config = dict(
    horizontal_flip=True,
    objective='epsilon',
    inner_norm=False,
    optimizer='soap',
    eps=1e-08,
    weight_decay=0.04,
)
Rows from block 4 of a small image diffusion model, named by matrix and row number. Rows with one number belong to one neuron. Each number is 50 + 15 x the weight over its row's rms, rounded and kept within 0 to 99. All counts start at 0.
After each neuron's rows are labels from the 100 images, of 14976 (inputs lightly noised), where the neuron reaches its largest size: "strongest on" is what is common among them. Only what is clearly more common there than usual is listed. The data: photos with spoken descriptions (Open Images, Localized Narratives). In brackets: how many of the 100, against the usual share in percent.
# gate: MLP gate (model.blocks.4.mlp.gate.weight, 256x128), inputs 0-63
# fc1: MLP up (model.blocks.4.mlp.fc1.weight, 256x128), inputs 0-63
# fc2: MLP down (model.blocks.4.mlp.fc2.weight, 128x256, transposed), outputs 0-63

gate.174:60 46 80 49 88 51 37 77 21 42 35 52 65 48 68 39 43 46 32 44 41 64 57 34 36 79 41 52 63 51 40 49 61 44 42 31 53 12 21 83 58 56 33 40 57 66 63 57 46 64 30 50 39 53 33 40 71 37 77 31 63 46 63 54
fc1.174:51 58 10 47 36 16 61 41 46 48 43 60 37 55 59 53 87 36 54 64 48 49 86 47 53 56 86 51 56 61 61 51 45 77 58 34 50 54 36 82 63 61 46 77 44 77 60 29 83 48 32 55 50 40 83 44 52 53 62 60 61 61 58 41
fc2.174:42 44 22 82 49 27 73 58 13 52 33 65 52 59 51 43 49 37 20 45 57 44 43 63 36 33 56 63 47 55 56 50 43 38 44 49 41 58 50 20 50 36 53 55 38 51 60 83 64 70 37 35 49 51 49 57 61 42 63 46 32 59 48 71
strongest on: text has "sky" (59 vs 24.5)

gate.59:42 51 29 57 60 56 06 56 68 64 86 58 34 26 55 45 51 54 40 52 67 50 53 43 47 60 77 37 51 65 51 47 16 45 55 46 47 33 62 58 51 46 61 45 57 68 67 34 50 12 31 41 37 56 48 50 44 18 82 64 58 33 74 38
fc1.59:61 43 50 51 23 42 46 34 54 38 49 61 36 49 61 54 46 41 49 42 51 34 39 49 49 44 23 49 31 52 35 43 78 51 63 32 44 33 49 01 50 61 49 31 70 15 34 48 52 52 68 35 66 42 68 42 58 42 47 52 52 40 68 32
fc2.59:58 48 68 36 56 31 68 36 71 46 64 32 70 36 38 60 35 21 65 59 51 43 48 66 43 32 41 45 33 45 56 60 53 64 48 52 70 45 67 00 44 47 56 33 39 35 59 57 60 53 34 54 59 21 53 41 33 55 49 62 52 47 57 62
strongest on: text has "lights" (25 vs 7.4)

gate.134:53 46 21 67 54 50 65 48 33 27 39 04 39 51 48 39 42 71 25 45 40 49 52 44 49 71 60 74 94 51 35 51 33 53 45 42 61 38 40 78 20 36 51 70 50 46 41 47 36 52 23 45 25 38 26 74 58 39 62 48 70 27 68 33
fc1.134:52 44 14 43 43 45 24 51 54 68 53 45 43 55 44 28 49 78 56 30 46 48 67 52 60 76 44 58 67 64 57 57 33 37 33 60 62 64 34 47 34 63 73 17 43 74 63 82 27 37 64 49 69 59 17 36 69 58 59 48 80 61 48 35
fc2.134:40 54 83 44 48 38 64 45 49 41 34 41 22 52 43 44 51 43 44 55 59 44 63 69 37 40 62 51 68 45 57 63 47 50 57 50 37 46 21 38 27 44 61 52 60 69 59 59 28 34 29 25 55 71 38 37 72 46 71 53 31 46 50 10
strongest on: text has "sky" (61 vs 24.5)

gate.178:53 50 44 36 28 36 69 70 46 53 28 40 69 44 49 41 56 58 38 49 17 61 22 63 37 51 36 45 52 55 49 66 50 50 58 28 57 84 33 69 55 63 28 63 67 47 60 74 52 46 03 54 46 36 84 50 64 56 60 59 53 38 50 49
fc1.178:29 73 33 32 45 46 50 55 35 54 21 58 27 44 57 62 46 41 49 60 51 53 49 71 36 57 33 34 63 54 51 40 46 39 64 59 56 85 37 86 45 12 32 44 73 60 52 85 47 52 44 38 50 04 48 39 59 45 33 34 62 56 46 33
fc2.178:49 46 54 19 44 55 51 31 56 71 53 67 47 58 51 68 51 61 55 47 54 42 41 82 31 60 45 55 33 55 36 82 53 34 51 47 67 53 46 60 94 99 46 31 73 40 54 20 46 41 26 42 52 23 50 57 62 43 31 35 56 45 53 42
strongest on: text has "sky" (52 vs 24.5)

gate.99:56 77 30 33 49 49 34 60 63 51 76 53 14 27 66 48 41 56 56 31 64 33 63 59 39 59 50 23 60 45 60 70 38 54 72 50 48 36 35 55 39 33 27 24 18 34 43 73 31 48 40 70 70 43 64 27 34 49 35 42 73 47 58 40
fc1.99:43 63 57 67 61 54 69 49 62 30 59 41 48 70 17 62 58 40 33 55 55 39 54 28 49 60 70 51 57 60 40 58 51 51 38 40 76 50 52 27 45 55 49 31 62 39 83 26 38 53 51 40 19 47 68 46 42 40 28 69 40 60 54 01
fc2.99:67 58 71 30 52 63 30 48 28 42 44 44 54 34 51 29 56 54 61 32 56 44 80 59 56 35 54 37 45 30 37 53 75 64 48 28 64 23 58 46 38 61 60 88 35 49 27 30 26 29 41 49 67 59 54 48 69 53 52 46 51 55 55 47
strongest on: text has "holding" (39 vs 16.4)

gate.128:50 42 33 30 61 56 58 50 45 41 44 26 50 72 51 60 74 56 36 49 74 31 28 51 31 43 56 52 48 42 26 52 35 47 61 50 42 43 40 72 10 53 23 48 48 40 32 54 53 62 47 71 16 56 72 52 59 46 78 40 19 44 39 64
fc1.128:70 30 66 31 65 49 50 24 74 39 39 45 39 52 35 55 29 52 63 44 46 66 79 49 62 40 70 62 56 55 77 58 43 60 19 27 38 73 48 30 42 49 42 52 29 49 49 55 71 57 49 76 60 48 41 52 60 55 53 47 21 42 74 43
fc2.128:58 54 48 56 49 50 33 31 66 44 41 34 61 82 48 42 08 67 65 66 29 69 21 35 54 39 61 73 52 60 55 66 30 61 60 65 52 28 45 35 19 63 34 34 47 50 66 39 41 49 45 56 61 43 39 45 45 50 44 36 50 50 79 59
strongest on: text has "red" (29 vs 3.6)

gate.227:47 73 82 42 26 59 70 26 50 43 36 45 24 39 45 30 43 28 59 47 30 36 82 32 39 28 78 60 68 32 65 50 62 45 55 27 69 19 50 46 23 38 46 70 39 57 59 53 64 87 40 56 57 42 51 45 44 58 45 63 87 48 32 55
fc1.227:80 84 57 33 16 48 56 37 46 55 44 50 43 53 60 23 63 46 38 77 26 49 54 51 31 40 46 52 61 42 70 52 61 66 65 72 61 49 92 42 28 47 43 39 50 25 58 62 57 66 46 31 43 24 75 44 41 36 48 51 82 62 43 63
fc2.227:45 59 25 74 34 63 41 69 53 28 41 42 05 37 46 86 49 70 55 85 80 34 78 57 48 59 40 34 76 81 37 54 48 64 47 24 33 46 77 47 54 65 45 46 45 36 54 55 47 50 45 62 44 30 51 37 65 49 48 53 30 47 57 56
strongest on: text has "sky" (50 vs 24.5)

gate.87:55 22 41 37 56 50 80 80 56 59 64 27 40 75 27 46 40 40 53 33 47 63 61 57 39 48 47 46 51 54 27 40 53 60 79 49 45 44 40 54 58 48 44 49 51 39 41 78 76 30 42 61 57 28 46 26 31 46 63 64 66 74 81 80
fc1.87:40 57 50 38 40 44 52 57 47 42 39 34 46 48 52 37 30 45 21 59 50 61 53 44 50 11 45 52 76 50 39 55 62 47 55 36 45 43 59 65 83 63 61 51 38 56 68 58 66 48 56 55 20 35 47 43 38 71 35 60 35 59 47 33
fc2.87:45 55 46 57 60 42 53 58 47 31 03 86 54 59 48 53 63 68 38 71 50 56 37 56 54 60 60 47 48 65 34 61 46 35 30 50 21 45 45 60 28 37 54 69 18 58 78 20 36 42 65 67 51 64 44 41 54 20 32 65 43 44 49 66
strongest on: text has "color" (31 vs 13.1); text has "red" (29 vs 3.6)

gate.247:40 75 59 63 36 68 46 49 73 48 44 57 44 66 60 72 40 33 24 27 50 41 87 81 55 60 56 45 43 32 78 44 64 63 63 59 18 68 47 48 50 52 68 48 40 56 44 26 47 45 48 57 71 35 52 38 46 68 53 40 58 57 62 44
fc1.247:33 48 49 24 52 40 35 34 35 58 50 63 35 52 52 49 43 75 22 59 57 54 62 52 37 47 69 57 43 66 31 48 58 51 69 35 87 44 48 68 62 21 38 71 22 53 43 64 49 63 62 51 42 54 52 43 93 58 41 53 79 46 62 51
fc2.247:38 65 50 33 25 46 47 18 23 48 31 89 71 44 42 60 48 83 67 36 50 44 40 38 46 40 83 55 52 45 36 41 51 72 41 69 49 56 46 74 66 77 68 76 49 47 37 52 66 45 57 46 54 71 43 60 25 46 45 45 78 44 52 63
strongest on: text has "road" (29 vs 8.1)

gate.84:61 48 29 44 49 29 72 43 41 56 41 43 44 38 24 55 60 20 45 42 39 50 39 42 34 66 69 45 70 55 51 60 46 56 32 47 56 48 41 21 63 39 54 83 75 51 71 51 85 29 38 29 23 35 75 44 51 28 43 58 43 57 53 49
fc1.84:41 33 46 45 46 35 20 58 30 38 53 56 19 60 58 67 43 23 44 80 47 34 44 34 50 65 43 50 62 37 42 43 54 38 43 67 41 76 58 15 71 47 80 47 55 27 41 52 33 26 41 58 34 61 58 77 66 49 73 46 37 46 79 49
fc2.84:32 62 62 61 60 30 52 32 70 37 65 40 34 47 47 47 41 99 43 64 58 56 33 35 52 37 43 50 51 74 44 28 54 40 40 49 79 49 51 86 65 34 76 66 41 52 40 48 60 43 54 48 66 56 48 51 54 49 58 27 59 59 46 65
strongest on: text has "text" (26 vs 6.4)

gate.24:62 60 47 42 46 67 47 35 38 82 26 66 76 77 34 61 47 53 60 54 66 52 67 44 37 68 53 22 59 65 52 50 65 63 63 60 41 62 58 78 43 38 37 50 31 86 59 43 63 44 55 77 49 78 48 57 38 80 43 38 80 60 57 85
fc1.24:38 21 63 43 53 29 52 66 55 32 47 58 40 49 62 68 48 33 33 38 70 62 76 59 42 56 63 24 65 46 58 52 70 56 27 44 60 37 46 51 67 50 53 52 19 45 54 68 56 32 74 55 59 32 18 65 58 53 65 60 25 39 33 43
fc2.24:46 40 29 36 39 48 29 42 50 69 59 54 82 41 48 36 36 54 50 46 37 33 79 81 34 43 41 65 71 53 54 43 44 55 41 10 65 64 62 40 25 51 57 35 51 44 23 32 49 35 66 16 53 44 40 58 43 46 41 67 71 37 58 56
strongest on: text has "standing" (47 vs 23.1); text has "holding" (45 vs 16.4); text has "man" (28 vs 11.6)

gate.185:71 59 53 64 53 53 31 38 45 50 59 32 42 49 16 50 66 54 64 65 85 55 54 56 37 46 55 20 13 41 71 44 38 44 47 22 47 37 60 68 49 59 44 53 57 25 73 43 53 59 48 55 74 46 71 11 62 39 59 40 47 29 93 37
fc1.185:34 31 49 61 48 69 44 50 27 55 44 40 40 77 44 45 56 76 57 49 63 48 53 67 38 51 50 61 24 38 59 55 00 72 55 47 42 38 50 66 46 56 40 49 50 43 58 47 62 64 57 44 30 58 61 80 59 65 20 64 13 39 49 61
fc2.185:59 53 46 57 58 44 46 49 43 60 39 59 76 42 70 42 24 50 23 50 78 50 41 47 42 63 50 66 34 53 54 48 53 54 82 64 42 29 28 47 56 43 53 45 62 76 66 62 34 52 52 64 50 42 57 70 74 16 58 25 65 27 83 69
strongest on: text has "red" (26 vs 3.6)

gate.182:42 33 57 41 29 34 51 62 55 17 51 38 59 44 38 43 47 27 46 29 39 69 66 51 50 39 48 41 69 35 58 44 62 66 37 45 44 74 53 60 20 50 65 26 38 26 60 60 56 43 51 33 67 47 60 40 65 58 40 33 42 67 53 54
fc1.182:70 75 64 58 40 57 30 60 59 49 56 42 51 62 58 52 30 45 66 87 55 44 63 42 46 26 69 36 56 39 65 52 40 37 48 56 49 31 23 66 78 58 61 66 60 57 70 32 67 32 52 76 46 43 36 56 56 58 41 17 67 58 32 16
fc2.182:51 58 47 62 54 44 32 60 39 59 63 52 81 44 55 45 48 63 66 55 33 31 91 53 32 36 25 56 78 52 30 51 45 63 47 62 38 57 62 44 35 61 54 31 41 56 22 29 36 14 42 40 53 82 62 55 56 64 47 32 57 52 52 64
strongest on: text has "trees" (62 vs 27.2); text has "sky" (52 vs 24.5)