Rows from block 3, named by matrix and row number. Rows with one number belong to one attention dimension. Each number is 128 + 32 x the weight over its row's rms, rounded and kept within 0 to 255. All counts start at 0. Numbers have three digits each. After the name is the row's rms in percent of the matrix's.
# q: attention query, key and value (stacked) (model.blocks.3.attn.qkv.weight, 384x128, the q third), inputs 86-127
# k: attention query, key and value (stacked) (model.blocks.3.attn.qkv.weight, 384x128, the k third), inputs 86-127
q.46 123:156110068112165132117199146109164115092151139138139129165096059110087124149133118132167083092172125145075108095114149173159114
q.47 135:140133103178123089104107135110198098104138151064147172119118122112126088155140151163092070151155110148132091128094138162113109
q.48 098:085147110177174110124101139168109166118110111078183176114142136131091145135082116106125113068150156111130131166092152129102145
q.49 082:076123115120102080133082177127201113192085148141108157160066124144131149130131109192095122095114135147105190037164156117169185
q.50 077:095138192086125185126142117154071093099155183115095114120129194199175130031148111131151073120167083119131132156142187116146068
q.51 081:156171101144145111161169130190136180092158140103098156170084109108089122102123092109088131152105164132092147128132131108143106
q.52 076:146167167136162194111144119114150216133120139128133059166106110111087148161136124096125152160134133116137200139057129164132112
q.53 086:150085143149091131097111188094095141140141088148102060086172146096114146169134078129131146081104079113068127128108143156133094
q.54 092:143088087163120126109175141112150161154072094161118152113097052168057052161094173091118130104127141115170142158144177120147100
q.55 095:137122136169124160147166179165058123227098133128097134138130141107129114188136137069053115181078108105164088115131139137144149
q.56 099:139112120146146157142138112089092150141117099113112147107129077128128125080114135079154073156044144135093113153112142089131079
q.57 116:131105109131096143110142092149162134158143075081160134129085097161197151182114102121118123085154094095121137145100097139153119
q.58 105:112155088144188153176189118176127147124123108172122146094155083145078132069127163064119124147170139089148160097087094083128131
q.59 124:155137110166139194108134129102129182098122060126126140164164112134089171117112072113098117145126123106143095071127153142147144
q.60 122:170154156141111106122141151125145077104111152166121109184167122136174109115119163128078122191160196114157121105178132152114140
q.61 140:182113097141137123117122163108234126093041130107115189082174126148135073134103083132153096135146099145101143118116161087085093
q.62 131:145081129136074057102158155126130152074097123043157151094130160116073220120156139131170206201084197175136077139093152099133099
q.63 133:096090150167144102148142172117134126169097138169112103055097110214081166083160182198134112118107089111159107136127156144101133
q.64 088:095100097127071157116107122136143138140064141140152147192149108165116110087073122126121121113081122094094169058142112132142161
q.65 089:107112140145113135153142147178104154115112116105170134167130121132151079124120124160104108209110151163140135092098087147138121
q.66 111:097130148099148121142150100117171172094174179143125099124154123129179117175132093135135078206178059123162152066121118115091187
q.67 091:130132161172069090161149097130142143102161161117098157087102138134111103130175089182106097184175103090097170159120130125142144
q.68 093:125160165149095103141121129057070148122167118176124187126117087129129133103157147147159137119103127176141083145121092117146151
q.69 090:145110143149090130174105046177197159126154145100069184123132081145095082090133076145090113139143128163144143134123128157115099
q.70 103:138135098136114147101136073129133073071067148107059153129100140110112195091131133160148115205155094054111171074095143071183114
q.71 099:112152128125061121181114124063107162119129149151181107093095149162097094154125071153103175198102105132124118118068155137086079
q.72 087:167150151142156122150158102055168165135145158095149157106089182188152117126126124154150131085114142163160133119110106155156178
q.73 093:100133130156087100153100188111119169236145115184079189132168152115141104076106110127118163122090138129106145123121121099113125
q.74 095:119139085134112114148114093084107108104126093107119129105070182128067132140127147155135155033114116114071143165143113146104159
q.75 084:132126122145074159078131142140110155113123127115036125161120108124089116091123130126162135045146165050063110153159111146092115
q.76 092:121135135145103159136123160126083122086103109142147116159083116148106066157131123155121117091122128118117149101087113147146068
q.77 090:122081124155077138131102178081098029163100114118140108188076135125147073097092219125145135070071126112099082089144098170135128
q.78 097:100161131152090048201133118115105132084187164158087198078101103158105155086131139160181078155127051104105143108166108099173147
q.79 099:140096096169110105133130080162166164169097166078101112108151114162162118142102130135098120152167137169164107167110102105128160
q.80 109:130173115129156091133096137148143141228145133145113199071108115134140178122094143156151140183142109110141144132213121148105173
q.81 087:091101137106148156150162126138131072117062230163121102199143126157151138144139114144171141135135138148124137120089099157124141
q.82 103:138121109138156138110166110123176112091172116153109056082158097034150172154114102157122133073118147116127101157156147142113088
q.83 122:184141132131105122087107139122108118106168041124126134094159109123082084108139126124079141134133129110118114204146148119112076
q.84 054:133094150071164157138077128165138131138169154149060076084128089134140168129127114054201127131090118159152132112135147116150167
q.85 074:137154146159147101111103064127075113126214101104159142101183091123100142138083094055090156137129106124137088167159138132093125
q.86 074:122111109163055180142127156112110127101138160145104115091142101079082134134107070119143057079126172164105159119113146098118111
q.87 083:190123133123195127166161121137125119146125103081143135108079074152115096121101183140123103140123126136138145171131106104168147
q.88 070:118151153120110118087139105131135123123181136168104096112130154140126122091147141174140151102115119163098120128152176098129077
q.89 074:130114155167129123117055132078115164120166110135115078158128135088118116129145083114058153115110114140101115072043173176144130
q.90 080:167130137120080111087129154096166139129148169128210158106145057094143123136121146077147137133129166113076131102137118067148135
q.91 080:118132160114092195080156135179112181125079125149139120075090143161109094126097204130138141144148139104129197122172140151071112
q.92 095:149143101136157111098094095147154127191201081134105117081165138123142146172155126190145081183161086137136115153106165106130133
q.93 090:113145087152146140108107154073101156146134116134116195087179159114161165075173071114158102185125090192148151179114089078164161
q.94 096:140116096154164130108157064185192148109099130093136052133176110138145055129079105156087189133118095147153139113086141111114175
q.95 080:151083142101158176127120063121113181183134089147086102096099120132185111148113164151104107112107094088106119142153157136170175
q.96 101:127168161156091108141133088055122179081182137149067153103109147146116167138148137133131104159177098116104155138134146097074167
q.97 091:133140112053189123075156133126144035107134126169140089109150120063141130110117115100130089152105103177169056124162087096104107
q.98 082:129086135192123092138096154192100115178098076116149110099118137131126115162156138147119145081082104166145164179068165156128082
q.99 068:129117125127187110141134124093124063150127157118120166140156139142103177092122137092156144068104205106125096153176116164149123
q.100 095:118193129088093105177140120067100116105151155192111209116121133116162127123157083132166132151123074132150116075097147090152144
q.101 091:082113117091103136100166169093170147057087129131118117182135134111125151123165191128087146085143121098129128023088098111146153
q.102 082:180169126102130113172151099135122096079101112163141175143102087161114115147121096107134154133131153133161125114115135104100092
q.103 100:150141120109209108045147126148131146171118140150129113154148134106153085113088179108123169104176154151160076169162099131049162
q.104 096:148150145115116111163104110094098159101123151170158099106128102101196129216103097062113105126129075161170083103105105110139151
q.105 089:137088110169154078109120193110102075137173121139164101137123167140127198137159082074084164161165190117103164115086117188121101
q.106 090:110081121148196114135112078161167165116108090114204057147130118126125024151091114127136077109089137107125135136135153150079096
q.107 083:142089121082042131142160121120132142095180112141150163118126138149139053108126133136106113164041106141096147084071153118098080
q.108 088:144121120131060111163100138144071191102086146158142109149112064188099167124139126094157082120186153126113125131121097181114119
q.109 090:171153121130103062076080125105121132166146139213134171137158095109110128140105162166100150195152121172122101139125166128134121
q.110 087:081088124172138175183131094184148127147136067140104113137137132139116052137138122152178108132157089130115134114107137189187097
q.111 079:073104138139121154124166170123124068124117137153201114144192125089144129148071113159146166136121154144201090096112117097143119
q.112 088:146171146103121073099067148165145127196183121167113157048135123149117148125087132143117154228150114144136160133186136117137179
k.46 125:107095107117141123084179119121144061058145122098142130140156100099127146130086173211138156078125086119063119138133127167127101
k.47 134:116180114076135115100097176162104088168125129145152150171144138109121177070141106110156101149119124162117115116151124119125141
k.48 085:123126118136080169133112128102145090149101189097161135135162156102167138154176130173101109168128089194103101124104131129125137
k.49 081:083174146149173121146126139168075167090136115161095121125154088132127088096140132111173165130147103114172093177122078132158058
k.50 078:212149074135161169117140118104173137128106097094163149092200119135098135115126141134161133180190193131159138069183141131074114
k.51 070:130163134100099093072126144131146147149100176170135124155095139131162118056089115161142055124171083186157105095145111158141162
k.52 070:098078079124134124184185101046131128077125079155192167046139105092120091113108162144059136109120098176088121133096134145139147
k.53 080:115133113133105110098091104084108152111105117208159131100193092093112181146161106151132090151138170185087129191144137095151155
k.54 099:078144138086159109123105141143111162094153140094157180099121147120120123114130162169132193096189127113040187138122157181143094
k.55 096:147141113048112140117134136112079080113102102135110107195165119105100056137153099172116052139127128168116114123153139156072171
k.56 112:051096105128178126152148101195142108163094155162175150110054155080123122123142166232088096119119090150103121135124129134118160
k.57 120:113097149144087156115170126143120153145143132115109156129127104153178125109144141133117122110105097123174130160194122109167179
k.58 107:099155125125187128136097143151096134136183138152100213141124109158029144092149146122178151097136098186121140112116122093126190
k.59 125:115157093099085131117067079051114072130123054159137124162150123177143164197098102080099131071128122199101111151137087098144160
k.60 118:150060112107123156189123112125108088110110089072140122151154103125135136112162109132149141149138133121156132136136092123075101
k.61 140:157080072151153102087151159110125129147106137169082115098139137142079119160074188080137153136107063083077196179169157108120156
k.62 120:118123133181138148119113083158135122161115160145194068064123132123123198123130126140170178141099195139079107116134177108137110
k.63 136:167094138133153143101126141119119143083136157163148059086132126141152106099204171131096180123144112160120151136112177119189093
k.64 111:168157114111110175068105191180143116182125068141203048112133121098132132140094115133129142143085160162127126175183144107192137
k.65 085:118104114117122152113164131156143081127103117126121073125114105115145160075112136148127138089090168175164163156136121175168173
k.66 079:128150105113101112147155099097143130077090151178062083177144148116098134073094107149169115114099145097126112089139099076131137
k.67 112:132124146159100117175179084085112145102144179073086217136135153095125155133166113178116114166200101125160108094075132116115129
k.68 085:148148135108126155131131160177160167112165129142116093115154144132078152149115156135122207155166155133123171118150130089109135
k.69 084:107163155101108101156112106163079092135120095184190043093098136172143135159099111123105059219102119135091138141141156092123163
k.70 087:138137128109099207135106157184132086150117151178149119180152141176162120182230143068155156167158076145100100118132121142091190
k.71 087:135183148191138069095131131173117113170120117112144139116099117139152151132143056107082133099087125148168156128147189151167217
k.72 081:103144116152118069163119129165075147148103126151146136204104114115051099104120147103151132167092114108131115093105109142180167
k.73 088:146123112077180159223149077118084114127204126113125104125064102138139082109122124157112071087121088112103152096143152125140148
k.74 101:174118119117091149115084144111076083124163115131123115173146080067150106119089095176172121118125095071142116124214126182127112
k.75 085:138081139092130166077118187189174144136097104150150076123115086070215142156141132087129128098091153127158137117104107174168048
k.76 102:130148158148109098140110090139163127149103158125068148115152125166148150161142169084091087116151115141132118080171118060098221
k.77 112:101155129112095110192174089133095112081164207099054165104126148147120160156134128117095127195161115112156140087076075091108183
k.78 104:133075121120166143122118189140152102191138092112186063149140116069110117122110137089140160131091190158137131160121116155171145
k.79 105:085138128074103157189120091056124147087129143103119168162130161143133155139104103161134121105212183081095141035125121133108143
k.80 110:116155117133115139070145104109171173199091183143095156122129161184143147139134131131094107138182090131145139054193122104076176
k.81 092:115113137124144139112065112157103134081105111038089127152160089071138103093149135125139087120092127116165129155095159138094100
k.82 079:181138158116129100110209107105159125135151167140070166127142101208154097099106114039101142121115072112137099114182106137125087
k.83 109:174108125103154121137099133151117109146174104097096096086133128136130137101129115134182138096135120093148082227123155116110128
k.84 070:123132140131123104097161160181111123159151082124101130075073091125144139139149085197117133178137161142081134127109100113116044
k.85 080:092143139128104098109119086114121040084122096095076080049123137162094119131129112150090137107138108125115093157086144124158079
k.86 081:129130156083201137095118131086193107154112152159156097090074170112122101084142155110111120118122108139109111134151102107104125
k.87 081:162119138102126126127167141077051186132125190172158086171146152110142129108150164059165151154133103092109136141151111126145118
k.88 070:125078138135120086095132162165109079137069134106144139149151097127115134124083173183108129126150127134143164127145149125070143
k.89 075:123156122112065137103161144150171101168064136126124097155103101137146078162179143144108140086113131157138147152134101135073107
k.90 085:197068117118159101095183138164094149099193168169107115129066116116074167133127172059144131167154113141137177101146115120167129
k.91 088:105158158127111157094115105176169103158089161085105124142108112093120184109110145163136085152174112125147147143089123162184171
k.92 107:140148143084147206132070152181099112123154099103211123111168144095132143106088120152156110102116193186151111173128130112184165
k.93 079:093141115097103135137136106077217151144163176119105130174105117111165139108067145131143123146218116103113186076095183163100125
k.94 092:116132132147079097119144111106079124150109096132097163083106130145153166178146160107113146132180111132111168087137166175109140
k.95 078:085169121081052138137133137171107127191104109119130141148132100100139201167084120066135116177101180172095123149126129117129147
k.96 096:152127125133219160094123186134140116147084068147213077144136131133122124145121138098131160082106153161168106198164131139122134
k.97 094:134174174129165126099107135200112180167165107137177035138135129105147105162169106163150066121123198152140099218135074172157158
k.98 114:153055134072170154126094177125111114205134094144159107125162097096128095106115062170118090120067114139126088123177111099172064
k.99 096:159128154067165115097076173174117100179142096167171058108136087137136109120116087160101134136101155127113131153145150201161116
k.100 092:167169154114106092134108091164055131071142123158145155176118096100158121183119082168140121120110112069090120133129117168104104
k.101 089:144110177095139125097105075176129073163200162095121172137179116135134097096084166104095097129102106119105171102120098155102089
k.102 079:167116140150075167100103115076123089119087132177116101146158155114141119200108070181126094084098165116149131059160120174124129
k.103 084:112149126147117117093090095174099092143182139101174061142104119050143123138092098092136099086037097113125156143113120142192144
k.104 089:103155109138110061112109096101185089206130073121121159142059124136118174069131128182090117072166181148048153115099104147131145
k.105 089:131130148119172147118118098126163130111113125193111098111207090185114098082119096169062167061132130118144114097109132078169152
k.106 091:152158128142053058141148083097072106140091166107084129092141080170136124142131076146142163180117105119146127081097109171100138
k.107 093:155134183172143049112178142110130091202121132138088119190117090091105109100110134099114094155099145107170193079129093154135232
k.108 092:093134136072097176157147156139192106095135174141101162122162164145119097128198137134071095166144069164125119070074095143106116
k.109 096:120071133132162223135132164205113101113144110165139092098092132079119131130083152114161134087114162152117111197074132126139169
k.110 094:140131128144156134128089123154054089166067083082168150147143089131142177087128056096129089163090164161198141150130148140109140
k.111 087:098137153107175084130138116147156167169127121108076157146120120140149113115133157106147076088147130101150080154125105081130160
k.112 112:106186150134103098091158111074165130139084154139056190152146122176116136142168181170123102172153119140162150052220106085082199